Rows from block 4, named by matrix and row number. Rows with one number belong to one channel. Each number is 128 + 24 x the weight over its row's rms, rounded and kept within 0 to 255. All counts start at 0. Numbers have three digits each. After the name is the row's rms in percent of the matrix's.
# convs0: first 3x3 conv (model.blocks.4.convs.0.weight, 160x160x3x3), inputs 40-47, a 3x3 kernel for each
# convs1: second 3x3 conv (model.blocks.4.convs.1.weight, 160x160x3x3, transposed), outputs 40-47, a 3x3 kernel for each
convs0.50 101:103125129153137132135120136088102108107104045120119090076122133135142137152148146178127108103098116110130114158139127137136125097150132135166111165163135185170135102088097119116126137128133106117123132118159173161143
convs1.50 105:148129121138109115129132122136124115115085113117110120172127104116062074099084082099134172078098141083100083139151122119134129076122140153128116113109105102110118168157149158134130164121108098118146134119146150139147
convs0.51 102:110107114134106125128126150121116133136117089148149136113099109134110107120110121137141184163148149104137140140131143122117118146143120140123140138129151110165098115080125142090130108136123142105174120142217124140135
convs1.51 106:119142159131112178141096121095135133098083110138116113147112150153131109163133120076132127114130127127088128163152127150131160149125162151136128140149146171141115099104125107096111122094106118150155115139145110106113
convs0.52 103:115113107143171112142156125123113150143127139172123125114104125125142123124165150102136116159087115172116129115101124077119120179125125095142169111084168155119137135155112118122115148108133114106144139133134133141149
convs1.52 091:116167118090136133156124119158194145183178197194094179104141142150110143125116120159161118135146117093111140131169132127139119103095154147129112119110113100103127148157159131173149131162140154109128099162153097124140
convs0.53 100:125151140154172158082117118140173147102144140125137119124113120142152134137130126168178151153158139080144111140141134129135096152160148137129132142135121127124095182195176137181157116131129139119127111114126125106097
convs1.53 092:136162153147150148140174153088116120066129138130124138141125093133114129082082091156103129146127136152140132108096112128150162092105159113131139118102125090087108104122135082120123097122121132121137087114124115106122
convs0.54 101:105119116124152128113100132125119156099144138124130096150135142113168151122134124156137154101122079115100115118158113104120094095113105172162116188094084164130129127132099110156105114142132114151105121112120156139126
convs1.54 097:145145095141170146107110149129114129124156113125110144124118113124123108121079117140103137108106140145103090118106130167137135164171136124158134146154152144115154119126108124156100086161111103081104115101130151132174
convs0.55 107:173175099136130174128109123109119131110104154166119111166188131124067145093110121105113177118129163162212159127096146156127084124111127104180110109120188162122143092115150116079159114103107129185141089113132143144086
convs1.55 097:121081092124139109154143062125107117162150092133145118126110114145133137152124097129108139139165168126150140149102106136131140135125092149139110156169173136171132123129131126151129100140122158180091139139074117150167
convs0.56 106:138140162124138120130123117119166145097184159085074127142131140124136120139123118153089097106154118098115076150109104134090152134108095126130106143081114144141100107112143151124116145150093137145174144150162118125159
convs1.56 097:131130156102128116118135115138244110143172126161146146127119143126163141106115088182137142185127173175173131129143119105120133113123133130123136132108132115104128169153174142163154139156163183160112136151124140128104
convs0.57 101:142128110141144117109094141097159155098161123112141100155126090124154107134110136118134084136103077117095130158160150151146123133110135127162130123147147161141149136134097127172136166137126124193066133163132142122110
convs1.57 086:156127089139155139095138142162092094141169131112124134164147103149152140171143135186084118130111115131136122137151115108123088126127104125106105158111141129113138118105122135141130155145125083182116080189150105135142
convs0.58 104:143104132161101163119111126134097124106116098145117120123116125143114101094100120124132109139133090161140107111125139155144140102099135132126152071080084108115126106147133075158115101149113150156103098096100133160114
convs1.58 101:118129143123134153115147129124112182148097167122145146132117098102123120137151136154147084097101142124136192132104108106133117110140130158158153148136126137137145171155157123134112110141127129073156091073157129141149
convs0.59 100:077117152117095114151124125087102134143139085189151135131115118099121142123104111171117111185149104135112132128112113119158124145104071159116143119119094130160128143132149189122090136096119114123126158153119148172080
convs1.59 110:108123115132146126110113116131123142117110170141102121140160177110163133096123102113140132143145140108120132113133152135096089142122110147134150132113140135158119149125110146127151115155146104154145116177101134171124
convs0.60 102:107128151095107114093096115103089105155127215119133118135172148134169152156134143120177090170126087130088099122132104137106084128130116147180138134128047158084103124134124155129110149147102097126105111135094129108053
convs1.60 100:104130117099110092144170148129143113150103119140125178133110117116091100155120138188121126142149086101092114144152139120175172157141160130188170171196142174143159116090101109117123124135183112131106119125087142144135
convs0.61 099:107125123151143136119154143085113126092130092128147126129120129143142100152181141184108117164147143155142126150108097059127124088099103123150138081133161119139154139124127193157131124131110100116117116160133103132147
convs1.61 101:076094117083095132084106096096118130128100122163126104118083147108062115166138153143134118116123132126127132154186152109119144146133149121113121103113106124127129104097120101099087093132157120134155101148129094126101
convs0.62 101:137110113133123126135154140101120112130140121143166137148111110133123119119150117186157090167120128126114121125087092079131065098145124190116096149140121146162154125111118109118097106092086087112162090098143127104133
convs1.62 098:082071133068095129132147148112108125099113154090104159133094135130083114130070118121146144106119132121104101137125148147113111088128110100129174099136185118122172094101118087083090122136087118160143119163147116152163
convs0.63 103:117121090105126114156141148162136120147103137093127093110130112125153124133121133156096106095096122078093096114151160099154130106142120148099087138145116131146115168139079116115113113096065159114123169153181114131186
convs1.63 092:136136112146122149145132146157150162179093123134162164112180176105135147129117112119164164159179144155130110175164126122104121118077107175161121178161106203147127114110099130113100112110090127134161167139137144133135
convs0.64 096:097133135135143162138129125147143110080128096087107145120131132129170175132138135125115170130205168137211147101143135142204147108142152102098110124120146098160098124147116142127166101122106108130185083128158048090124
convs1.64 098:141116103145144098138137119150135139150129130139104155130105075087138136110126110117115065106117131115142115147123138179195171099117101148148133172180192188203156124150183116160151148131126101169119097139097100086113
convs0.65 101:082112092069154128107135116152177158147132099117098136090133119112166141118119112135162137101120127156104070111131122090089115090146144173180179149150171111105145165169147129174130117126131113150159120160114094085087
convs1.65 104:167166169153185178149149152128136097118118091106084144142136133158145137099140203114125128124149146130143162142125111084099119131137118204151137153167140176144117106120123124136097097103100106101128079127167161170184
convs0.66 092:140133116133154121132136123140097095119083105110052077134163144162185136105128134168096113106122099103097077135098097113101104100119093117095135134161134166197150149151148164183153110136140142094088131128096107132108
convs1.66 111:120117108103115133130148176140084142119121129125179121083077135124162127147160127142106132135118132143153090115098091147185133133163120127103138126111150119113131084115160090110129114112114141170134158182126152163133
convs0.67 097:152149165162148179141158166075088076103096063130119112123121132097115119128130130160100111091142149093161179119105126123130133137137169136130182108116170115123132163182167092125147126118109117139138117113108102130084
convs1.67 096:143158165092110127101113093105138148157102106133103099121121154171122126175157157105115166175144127146162074137133117129143112101121141137111109156143115125130113139106130079074080071073089092104113101118079118175074
convs0.68 102:110112122138124098142107138147127125103136194118073111117104111101124135142134127143108130109184157123124105120137125092120141161156045154130150148160124117142117157127150139149129089123120142060098136099098134136140
convs1.68 100:104147131126109096130120079099084132108086164122123124135101145107143138134154116113132130085136194146131134116140093132172164156120109130101143138139191140179125091106095107126117127108091083089131089143124120152097
convs0.69 102:123104127158162160126130183156178130164139135101125124101075101121121113121116111102116062124118109131120078139138123097105133155131110107139121135085116166128102113113133128144137152162125070057077093115113109133095
convs1.69 096:139092117143122124123125119127166125127122120134127132121129137142144150112122102163167114142140112132145135078131142115140127114096112110101089106122129121102139126157157152161190146160162145110180118109165137141166
convs0.70 098:136122110104105109131117121129128138092129144132190106099108124118107119144105135134125169125115176147129102136111100168127116125154169133105065140128122156115105133111139135092116176180088095129167108095152134143131
convs1.70 092:163142120105086116131114071142145123157113146142110142133101138162101127126091100151119123098170127121164107130099089180142127121116120129097084109090081108137098108099084130131105117124123115101160117098100114094095
convs0.71 097:129105101086085071107114118098144102169151121132123165084113098131116119110122140132164100127127125082094109126141140104062149101151109123109122156152127116115131134125127155131113134151112102158114174187129154178137
convs1.71 091:117109146169149147117082127113119127119142183099144126118089080121090132152113140108115164150113166196131114124127140129150141178147157139133122160127128124133131168143149156138153206166152123123156167125126123111103
convs0.72 094:086138125126120136161134107148113113099127076123127129117113127117137114119118133116117171140158129114095122132134150126117174121128136104132161125121112131110133126096108123124112119108117085099142116138126146144132
convs1.72 104:133162147129102124089075120139104146131110120135143112142170169160121086151108102104112111089074107112129109114095133162146130111137111202160106177150139137119111167146126139111106157116105094119108153130117149133121
convs0.73 101:152086126122126157129136158123176127130186102138116138145126111134137127129117136114134080133097141145127151119108134115076164124089136115143098102089144141124148143126094157099105143101104105136144105135172140114142
convs1.73 099:114101111107135095128088094122124120126125128129155112167108126091105139146106097150134129178081170147131145154126131090063123076136182167134170142135172116157124123111103116141136165176149131077147133149179106142108
convs0.74 096:121118110153130101123115120118157132112117155095146122119119121088127112124134115120080108116066118095073145128134136112150119144132138102119076096103138103107111116150111123156150142128127086141128115126119122135165
convs1.74 110:150120147156126133134133139158159108096168085094139130176157137154153154151125136102123150126189121142128132081102108117131136113106151170151131174165120148141135105125150101091117120124146148151116162144099153147110
convs0.75 101:131121126134136151116092108077052079125159134133150125148154149152128090129115111115133139091109091164095138137148165146168135147129155171197157132166128107074098123127146137144127159191197112127131087084079125115138
convs1.75 099:171166125137107115137107097124162185150116147124094123145093113176148133188139132114129133131125141150110114116135160114084119120097098118135147129122144149142114093091104144127114120098093127169191133119117111107136
convs0.76 102:125102116134129144169158153115163111134108081150097150136105126126147119121141126116098103104134149098132151106101115132113113141136138152142131109100125154137109140168114123129125127163158119110157098086123117089129
convs1.76 103:115108122081097101141115107094150084155140120123124110156150168137157088124109091128151113157143126088139152145144118145142150100114133092090134107127148094113127121144095120149109096108097158141158110121171128117146
convs0.77 097:143129136161118114151122117090137175131169161138156147139103134122106130135136144109113143091096129103095123141127118147123093142122087159093095133100090125108082123105092157102085129081072104121130127148122111112113
convs1.77 104:124138135136143144130125124144134151139125126105124122116100119119075104160145148120146157069136165075117149149136136141125102124101103128116092137104093133109096154138098167132081157132092072184176096164169071124139
convs0.78 097:141139108125098114155161140157137091156089152088108165099128135180126134141144135116104150112083131165123125112102098164127194076117111088124137135149156128123132127105154096147116139165097098150178139181149096149121
convs1.78 090:168129156150157158138130135139154132130161169179153162135134123129134140150132129113117151097155133105143125125097133196215168141108095113096129097109142161112148085117130105146101088115109165110168179165144169149109
convs0.79 096:122094101120121114140102092125096140179132071062105089151124125088100114117117098163176100126131140100114095167182161113145161133151124130123162133097121130088115108137109119138131082093111125125106115134144136138157
convs1.79 096:182153162141116116139124126124099099109138094147118166114083121160170160119136125117089120109092106062072164145154124134139117128120114142148119147132129135100140104083110115075088152115143098123124129126122130144154
convs0.80 099:122121139144144143134142125129178158131136163127105091144129131133138125128115121153116145139134156140158142157142158158184167157177154111113102117149147152177122106079100076075088086124153161152158129124162135102106
convs1.80 107:129123146119139101094087101099087144110118125152202158080092149123120124130138129121111143095092111123136086092138124123163120104100094116168156114129147156139170145177204149155158164152139149084142143108141144136099
convs0.81 102:129117114129108132135113096163095101100134074117127112064102126147097111135137126104149092136111108124119100126134156149100106086125145153167139180098122169102137122102063129146101124154141119136101108097080123124144
convs1.81 106:141139080149151164109119146115162102168112152122101126098128131133138184153158131155121146116102177121152158174135137120132171200150095149103117165134143154130125100113137117116148169154119081126119076111166106120149
convs0.82 100:150110107137159148137110134112100110111133131124103127155127145155103114156121145152093142133112087122171118094098080153179113089119075153135104141141111108118085145148152128126167141133127160125129169145140138146156
convs1.82 098:166146141124107118127136142109086083092128087082108102097085106127112116105104130134114107126072100136105095126148107086081094105098118174142116179108103115092122114115128135116108169139125117119123142150132177164132
convs0.83 100:127135140116086147157111122130101138135155148164174131133165164124122156124127135119124122110114108098127141140139126133142140129108116103107114170114096171110123109159123154149150123140128148165113137133110147101100
convs1.83 094:123139108103111119131132128161150146182121127108101080144112112157128115127130126140121129159113100136190147157127124141165186163158137149133139156128117152115102109120152095126147148134148120188141091174101109170094
convs0.84 104:147103136141145152109103119096164133134152147107103096140103137102100124126108127121115154071101092123120154098085092117110097131121134138148131126151142146136121150119134121088074158165167140147120147145142133116128
convs1.84 100:153162137129114105095115125132120117085154126107170130107102142101103149138133144123119140102141154151118145075082115186159136163201127126126129137134134140134095145130123130109124131131115097125158091136162092111114
convs0.85 101:137126136129135152124131134142147126146141117112132173153132122159120130122121142134104179148109213125135175114114141170130139113114091150134135134149237110122179089122146105118174084093144123113125131110142152169133
convs1.85 114:113134118097095094102110121140141126160124091139129110123125172114125180133151122123129125108173124115149109122089081120132147139130115121140148120151162174155138107154192054132204077120171129158121135116077171115117
convs0.86 096:122145138098121108129134095144140134180125130138148163165171146143158156175167137140086100160098139114102156117126116128171161145117155153150116131141114144132103120143110156145124175133144120137112127102109137149163
convs1.86 123:075083092084109126126136119141137122141126103127111103124152147117142130138137129116108128110123131123117120110085087099111094108102094099112122102113096130125137090106097111127089114142123121106096144137123118133136
convs0.87 102:118145149103104105141140110143110096142159157124142135124136134125179120122165154081111101105123113130127117119136135093133136133110120129090123125139112112160130111136122123153116092105117099126116134196113119168131
convs1.87 089:138130148145122103184183161089128118138144155159113134081112128078147153095104104129184113141145108102130087093086081135134141131149151144144124143147124161119133116090116142134109155137123213177175188195191141164209
convs0.88 095:153109133129126138133135158123163121139144132109114079144127126094099130142141144083139107098134113132140129108128075112134099166184150084109124122120128123153154095108068127146125151167132130143137112138131150158116
convs1.88 084:138143126103092115114121125143142129133098112126079097183097097147124089132144106170112121148139126159171141142133151123138124142140139138123140131145144139158127060075090105118127133137129087098085124117084144140141
convs0.89 098:147111121168139116129147125089080088093145075111147191127116115122102104150175126122106069147135093188136137119130114157102145160156128118112125139125089196124157134130126182144094147085083157103094143099088144140158
convs1.89 092:131090136099084086133137134107145126130174170154152086146125183137144151101139142142115136097088151088150149146141113143150127153138147122102118085122125099124113131166187092154160132150149134097204100116150124127136
convs0.90 101:111126114120116113155151137136132092138143121154162148110121090126124130147123116128108102154100145117139113116119150107054109165141159129096138146122144148146133109117121136125143127117130127128177128108128136129156
convs1.90 095:130132131118140141154143136142114172130132150106153146126114126138111140152180169124157137105084156101100113106098122125150106104093083128100126118130116122122134124102117119091081114106107124100142156106110148131125
convs0.91 095:128131124137140133096107129114138102109139096148164138126152123133122108127102119124106129090078099107076138084045070103098085134107122165154136134153105111116116148116105116124115090116131122144153138146125160127130
convs1.91 087:148167124119113114122160163135113104127115116174154111139150139088092096067043048141162116164084120155119115159137129114113122072101115108137109108134150101113139157158158134115122118089081147083123105101119090140116