A small self-supervised image encoder, trained from scratch: muon at rate 0.0027.
Rows from block 7, named by matrix and row number. Rows with one number belong to one channel. Each number is 50 + 10 x the weight over its row's rms, rounded and kept within 0 to 99. All counts start at 0. After the name is the row's rms in percent of the matrix's.
# convs0: first 3x3 conv (model.blocks.7.convs.0.weight, 288x288x3x3), inputs 45-59, a 3x3 kernel for each
# convs1: second 3x3 conv (model.blocks.7.convs.1.weight, 288x288x3x3, transposed), outputs 45-59, a 3x3 kernel for each
convs0.274 103:32 47 75 18 48 56 46 47 36 49 49 42 47 43 43 55 49 61 76 49 38 57 53 49 45 55 36 39 58 85 30 49 65 53 55 39 40 49 55 35 57 97 33 48 51 61 60 58 69 64 39 58 55 60 62 46 48 74 48 43 45 52 56 52 50 43 51 51 39 38 45 65 57 46 58 70 49 47 53 55 50 27 50 59 40 51 52 63 49 45 58 49 59 57 52 51 57 39 54 37 60 44 37 60 62 48 46 52 38 51 34 25 56 80 60 52 55 40 47 49 42 40 40 48 52 70 49 54 60 60 56 55 50 50 71
convs1.274 109:50 66 56 74 79 75 74 75 49 53 48 41 57 61 47 46 57 35 46 46 58 60 36 45 57 41 44 35 46 48 58 65 61 57 70 61 50 51 55 31 56 79 42 54 45 38 35 47 37 38 37 43 29 47 57 63 54 41 35 31 62 57 47 55 57 65 42 54 49 48 39 55 52 40 32 45 44 22 41 43 41 40 46 40 45 41 32 44 63 68 50 51 41 55 51 31 49 45 41 62 45 58 48 45 46 49 54 38 46 33 37 42 52 55 42 44 51 61 50 54 64 69 54 59 72 59 44 39 52 40 31 49 49 39 51
convs0.275 102:40 45 43 66 66 60 39 47 47 46 51 50 52 51 36 37 46 32 53 63 51 60 52 61 56 44 42 50 53 49 68 64 51 54 56 56 40 49 50 26 47 74 52 52 56 59 57 60 47 57 44 41 33 43 44 35 39 57 57 39 60 59 51 62 62 45 52 47 50 52 49 54 55 63 46 71 69 74 56 47 58 54 52 53 65 71 60 51 55 61 40 56 51 46 43 46 36 29 36 55 38 43 66 68 62 56 58 58 47 47 62 55 65 80 45 43 53 58 46 48 61 52 61 29 35 43 72 62 41 67 71 82 57 63 54
convs1.275 108:51 46 55 49 49 41 41 55 53 43 43 40 44 35 48 48 51 64 61 63 66 52 44 42 59 60 54 46 49 34 44 28 31 59 63 61 32 32 32 49 62 76 41 44 45 29 28 45 44 40 39 44 57 62 67 54 54 64 61 48 50 47 44 59 57 67 55 49 56 50 58 63 33 32 37 40 27 30 52 55 60 36 34 35 39 34 37 60 60 60 45 39 44 42 45 46 50 51 53 42 47 46 51 35 42 42 33 39 46 46 40 30 35 39 53 47 44 38 38 34 40 27 31 42 39 38 44 40 56 37 36 53 57 46 49
convs0.276 098:60 33 31 55 37 55 36 42 54 52 70 62 35 62 74 47 57 53 49 49 64 52 40 60 30 56 75 58 39 63 68 55 54 39 46 52 34 37 49 51 47 36 41 54 52 49 50 50 35 65 72 39 64 62 52 52 60 62 67 64 54 52 57 56 48 56 48 44 44 50 45 35 62 55 40 60 50 40 53 51 27 49 52 49 49 55 70 54 48 68 41 39 47 47 40 36 53 49 39 62 45 34 52 39 34 67 55 30 41 59 58 41 54 53 47 56 61 46 49 48 52 51 52 48 61 60 51 53 60 65 64 66 61 68 48
convs1.276 103:51 67 77 41 53 72 35 49 65 43 29 37 42 32 46 52 55 44 43 46 43 46 44 57 46 49 61 57 72 62 40 65 68 36 60 65 67 57 37 41 43 35 53 70 60 52 51 43 38 33 49 41 42 53 46 56 60 64 68 59 63 56 50 52 57 48 57 53 36 54 43 41 42 63 61 44 55 61 46 53 45 49 43 50 53 47 48 57 41 43 48 48 52 44 39 38 40 41 39 38 58 54 39 48 62 46 50 49 63 50 40 48 42 31 45 43 40 51 63 59 48 56 65 47 64 73 49 49 64 57 52 64 35 35 51
convs0.277 093:57 52 40 51 48 34 55 61 44 44 54 58 33 40 50 37 63 59 32 45 66 45 46 63 52 50 45 59 57 61 43 38 56 42 34 40 51 49 55 38 57 57 35 42 50 49 45 60 47 49 63 56 64 65 65 36 29 68 53 40 63 37 39 49 45 42 44 50 51 56 55 34 60 50 48 67 52 47 55 47 55 56 47 42 53 49 54 69 61 56 49 49 44 36 49 55 46 43 61 35 53 66 33 51 62 36 51 49 47 43 32 67 36 35 73 39 36 43 49 45 42 55 59 57 47 57 53 51 61 62 71 59 70 78 60
convs1.277 111:58 55 59 49 53 53 63 61 52 55 38 35 50 34 28 39 40 42 48 49 42 51 54 51 52 51 55 40 40 58 47 54 53 47 47 47 55 59 44 60 70 56 58 69 54 44 26 31 51 36 44 62 69 64 56 46 43 54 59 52 43 54 59 54 60 54 59 63 51 53 63 51 44 55 51 44 50 57 51 59 59 46 42 39 49 42 43 64 56 60 46 45 40 49 44 45 45 40 39 47 49 51 62 61 53 60 55 42 62 44 56 55 44 52 44 45 53 55 49 47 59 55 50 52 50 52 55 46 51 40 49 49 36 55 47
convs0.278 099:49 42 41 46 42 57 51 45 64 65 39 41 58 53 39 47 42 35 70 54 23 35 48 48 33 45 61 55 62 54 55 49 50 50 53 48 40 48 49 52 52 44 52 49 36 44 39 72 38 49 72 45 55 77 44 40 56 47 53 46 59 60 37 51 43 44 55 52 49 47 29 42 51 56 65 51 55 57 32 49 64 43 49 39 32 51 61 42 61 73 42 51 46 45 47 56 57 55 51 33 53 43 42 50 37 41 54 36 54 37 40 42 42 66 32 44 66 46 62 55 56 61 53 54 63 52 53 57 34 55 59 43 55 69 45
convs1.278 105:50 49 50 59 41 58 57 40 53 29 37 39 43 38 67 47 54 71 59 51 41 52 50 51 51 45 60 58 53 53 56 52 55 60 41 41 56 37 55 49 53 60 62 57 72 57 72 63 54 55 54 45 58 56 39 42 55 34 34 45 37 39 55 55 71 69 71 63 72 50 50 68 46 44 57 45 40 54 43 43 55 44 53 50 53 65 63 55 52 64 51 52 51 44 42 44 41 44 44 53 38 50 50 48 57 53 51 56 58 62 68 72 71 69 55 66 52 52 47 39 47 52 44 33 25 39 49 49 36 47 34 44 43 29 49
convs0.279 095:72 37 36 56 43 25 50 46 45 55 55 40 45 48 59 54 51 54 42 68 64 36 59 57 29 43 58 56 41 48 38 60 64 45 54 63 53 51 43 51 51 55 46 48 29 40 50 56 72 58 42 59 46 37 39 53 49 49 47 34 42 44 40 47 50 56 51 53 47 51 51 48 46 50 63 51 54 45 40 58 52 52 51 59 63 58 38 70 52 47 45 44 47 62 42 36 36 48 59 57 56 49 38 54 58 35 65 50 27 54 53 43 66 60 63 55 50 36 43 55 55 52 62 58 50 44 43 40 55 47 64 52 45 59 66
convs1.279 112:38 55 54 37 46 62 47 36 44 60 60 55 67 64 55 52 62 65 34 34 30 48 35 45 50 49 42 39 50 48 38 52 55 44 54 45 31 36 37 46 51 60 53 59 63 63 73 64 47 56 53 36 37 39 48 56 54 37 40 43 34 49 53 44 57 40 28 41 39 43 52 47 53 54 49 51 46 36 50 45 58 31 37 50 50 43 42 50 51 55 60 51 55 54 52 63 52 58 48 64 51 46 64 43 37 61 48 50 38 33 27 45 54 63 36 43 40 60 53 40 58 51 38 58 48 35 39 58 52 46 51 42 54 63 46
convs0.280 098:64 50 52 85 77 83 52 47 61 64 51 63 54 49 42 41 44 43 52 46 48 35 40 45 32 49 46 54 39 34 71 71 70 53 46 56 53 43 38 52 59 45 50 44 42 50 58 53 49 54 52 58 54 56 38 35 30 49 66 60 47 58 50 46 48 37 65 54 48 55 55 66 56 68 33 47 54 49 38 34 40 50 53 39 49 65 40 41 54 59 53 62 50 36 57 36 41 51 51 60 54 61 48 45 62 41 25 46 68 69 53 29 40 37 50 39 44 45 33 40 50 41 53 58 37 44 35 48 55 44 41 42 42 40 54
convs1.280 103:61 53 51 39 45 37 35 40 36 48 44 46 50 46 43 61 62 52 46 43 47 65 60 44 61 59 37 44 42 43 43 49 43 46 44 42 44 37 51 29 21 38 45 42 43 62 64 58 46 37 48 44 39 45 77 69 71 32 23 31 43 39 38 69 65 74 41 53 63 43 53 53 50 47 46 48 58 57 47 63 62 53 49 57 32 31 31 39 33 40 49 41 30 54 48 39 42 41 35 58 67 62 43 46 60 53 49 47 56 54 44 70 75 66 54 59 57 55 68 67 47 63 67 56 59 69 53 53 49 56 60 60 57 56 49
convs0.281 095:62 47 49 41 63 67 50 53 66 34 55 65 41 47 60 49 47 57 52 52 34 49 52 42 41 64 62 53 58 44 66 48 32 71 39 27 49 45 52 44 45 56 50 58 61 52 45 50 58 44 48 42 37 33 45 51 61 65 51 48 40 41 34 40 40 50 50 49 48 50 50 46 57 48 58 49 53 38 23 38 59 55 49 43 55 43 54 41 37 55 51 47 51 50 50 59 42 49 70 55 38 56 64 42 31 76 55 33 48 38 41 70 36 29 56 44 61 29 57 63 28 52 56 47 64 55 58 53 69 46 41 56 52 46 43
convs1.281 110:44 50 55 47 47 64 57 61 62 48 47 58 50 44 49 80 56 65 52 50 35 46 57 44 53 51 50 62 62 39 55 63 56 42 53 53 61 49 46 53 44 61 52 52 65 41 47 49 42 37 52 54 36 59 53 53 51 41 50 50 38 47 42 44 47 37 49 44 24 45 49 42 61 78 63 56 64 58 50 49 49 46 65 56 50 52 45 64 56 60 64 69 48 52 72 54 59 58 52 57 60 64 56 60 54 58 50 35 44 52 53 54 51 51 44 38 49 43 44 61 39 57 56 59 50 39 56 63 62 50 61 64 51 52 47
convs0.282 102:50 57 56 48 60 45 52 67 37 48 54 40 39 46 62 56 48 54 32 28 37 54 32 41 60 53 49 50 56 51 44 63 57 37 62 49 62 43 70 54 47 46 56 45 47 61 57 75 71 58 57 64 47 61 38 35 62 48 54 61 46 32 46 54 43 55 43 46 51 57 46 62 50 49 45 40 39 25 51 34 36 59 40 46 53 47 48 52 55 48 73 54 43 51 35 44 47 31 45 54 50 61 65 55 66 46 48 40 40 39 26 64 58 38 54 65 57 60 55 50 70 56 47 42 51 60 48 43 77 35 44 81 40 45 65
convs1.282 103:63 49 52 58 44 53 54 49 68 49 57 61 55 41 47 46 26 46 48 39 55 62 56 61 55 52 62 45 30 38 58 40 56 59 46 60 51 47 64 72 59 52 47 52 58 37 52 49 38 48 48 32 33 43 38 44 34 34 42 37 45 50 47 44 50 61 54 42 52 55 45 44 38 36 33 56 50 42 59 49 57 44 64 58 37 59 41 28 42 41 34 40 34 33 24 24 58 44 37 46 43 43 38 46 37 43 38 35 45 60 39 54 48 40 55 54 49 44 40 40 44 37 35 48 33 43 44 36 27 32 46 28 41 52 42
convs0.283 098:52 37 36 40 28 42 51 52 55 48 43 37 42 49 49 42 53 46 64 70 60 52 53 51 48 38 46 50 44 52 46 38 43 50 51 55 48 55 46 58 57 50 58 71 69 54 38 48 49 66 62 55 65 54 54 53 54 66 58 58 58 56 60 63 60 71 62 59 59 63 51 52 48 52 52 51 65 60 54 63 49 45 41 40 45 52 49 44 51 54 32 46 48 53 50 47 55 44 47 48 30 50 56 31 53 47 35 42 59 56 47 65 55 64 42 40 35 53 54 49 49 50 48 29 36 41 36 46 41 35 42 45 45 54 63
convs1.283 108:45 46 45 40 36 47 50 50 60 31 42 34 41 40 51 50 44 36 37 39 36 58 72 39 58 67 44 49 47 55 48 42 47 60 57 54 37 50 55 55 50 51 48 36 43 52 49 63 42 44 61 37 40 52 62 54 62 48 50 56 42 49 62 43 47 49 40 45 49 49 49 53 56 63 46 50 44 35 63 69 59 49 57 53 46 49 53 46 49 50 46 27 39 40 34 43 47 50 47 41 53 50 34 43 47 43 49 52 48 37 36 39 43 35 42 55 44 39 39 46 39 41 34 54 61 56 15 28 45 29 32 42 48 47 50
convs0.284 099:56 60 37 58 47 45 54 61 47 42 43 41 48 43 43 55 42 43 71 46 36 75 45 40 62 45 50 49 45 39 68 51 36 63 49 50 45 57 36 52 45 38 47 54 54 20 63 70 45 70 51 36 64 50 32 61 71 45 57 60 57 59 47 29 69 72 29 56 64 45 57 45 50 44 56 41 38 63 45 51 57 40 53 59 64 49 49 49 53 44 38 43 52 48 48 45 51 57 60 58 43 45 64 44 35 63 50 47 53 51 38 52 39 28 59 48 59 54 39 44 55 42 46 59 49 62 56 68 65 58 67 48 49 67 61
convs1.284 107:65 49 45 38 48 44 39 42 54 51 48 50 41 41 51 41 41 56 67 65 52 60 57 49 33 33 47 55 49 46 55 56 55 46 48 63 44 48 55 34 47 47 37 56 61 45 45 31 53 53 38 75 58 51 41 47 42 45 54 56 37 47 50 64 50 40 67 56 53 60 46 48 56 69 57 64 53 61 68 60 52 54 54 60 60 39 39 56 47 47 70 48 56 69 71 63 75 70 59 64 57 47 56 57 45 57 37 32 50 54 53 59 48 51 52 48 53 42 41 48 54 57 29 44 34 31 50 35 35 48 25 32 45 40 32
convs0.285 100:50 52 55 45 44 40 47 42 40 40 36 35 50 35 50 39 43 49 51 53 29 49 42 46 36 33 33 60 53 51 48 60 51 49 45 47 24 43 34 35 42 38 65 70 59 53 56 58 51 62 59 70 76 57 49 62 39 44 51 52 42 38 47 39 48 33 38 55 38 55 76 42 42 51 46 57 75 67 61 67 63 38 36 34 41 47 45 50 45 45 67 61 61 59 58 63 46 38 37 48 42 48 50 47 38 61 56 52 67 49 54 54 46 44 72 61 67 37 39 30 42 29 38 49 40 36 25 53 35 40 52 40 70 55 49
convs1.285 101:58 37 44 53 36 50 55 48 57 52 41 42 51 54 51 43 62 46 42 40 47 41 40 45 47 46 46 36 47 45 47 55 48 64 56 51 58 46 40 52 43 56 38 48 56 35 51 61 44 45 47 35 46 45 61 47 53 68 32 43 61 44 53 31 40 28 32 38 17 35 32 26 56 45 55 57 45 61 46 44 54 68 67 59 52 68 78 48 56 58 68 67 63 69 60 40 53 42 39 51 68 47 50 53 34 45 48 52 49 53 59 63 62 60 53 56 52 53 57 53 38 44 50 41 46 46 63 39 50 61 54 56 55 61 54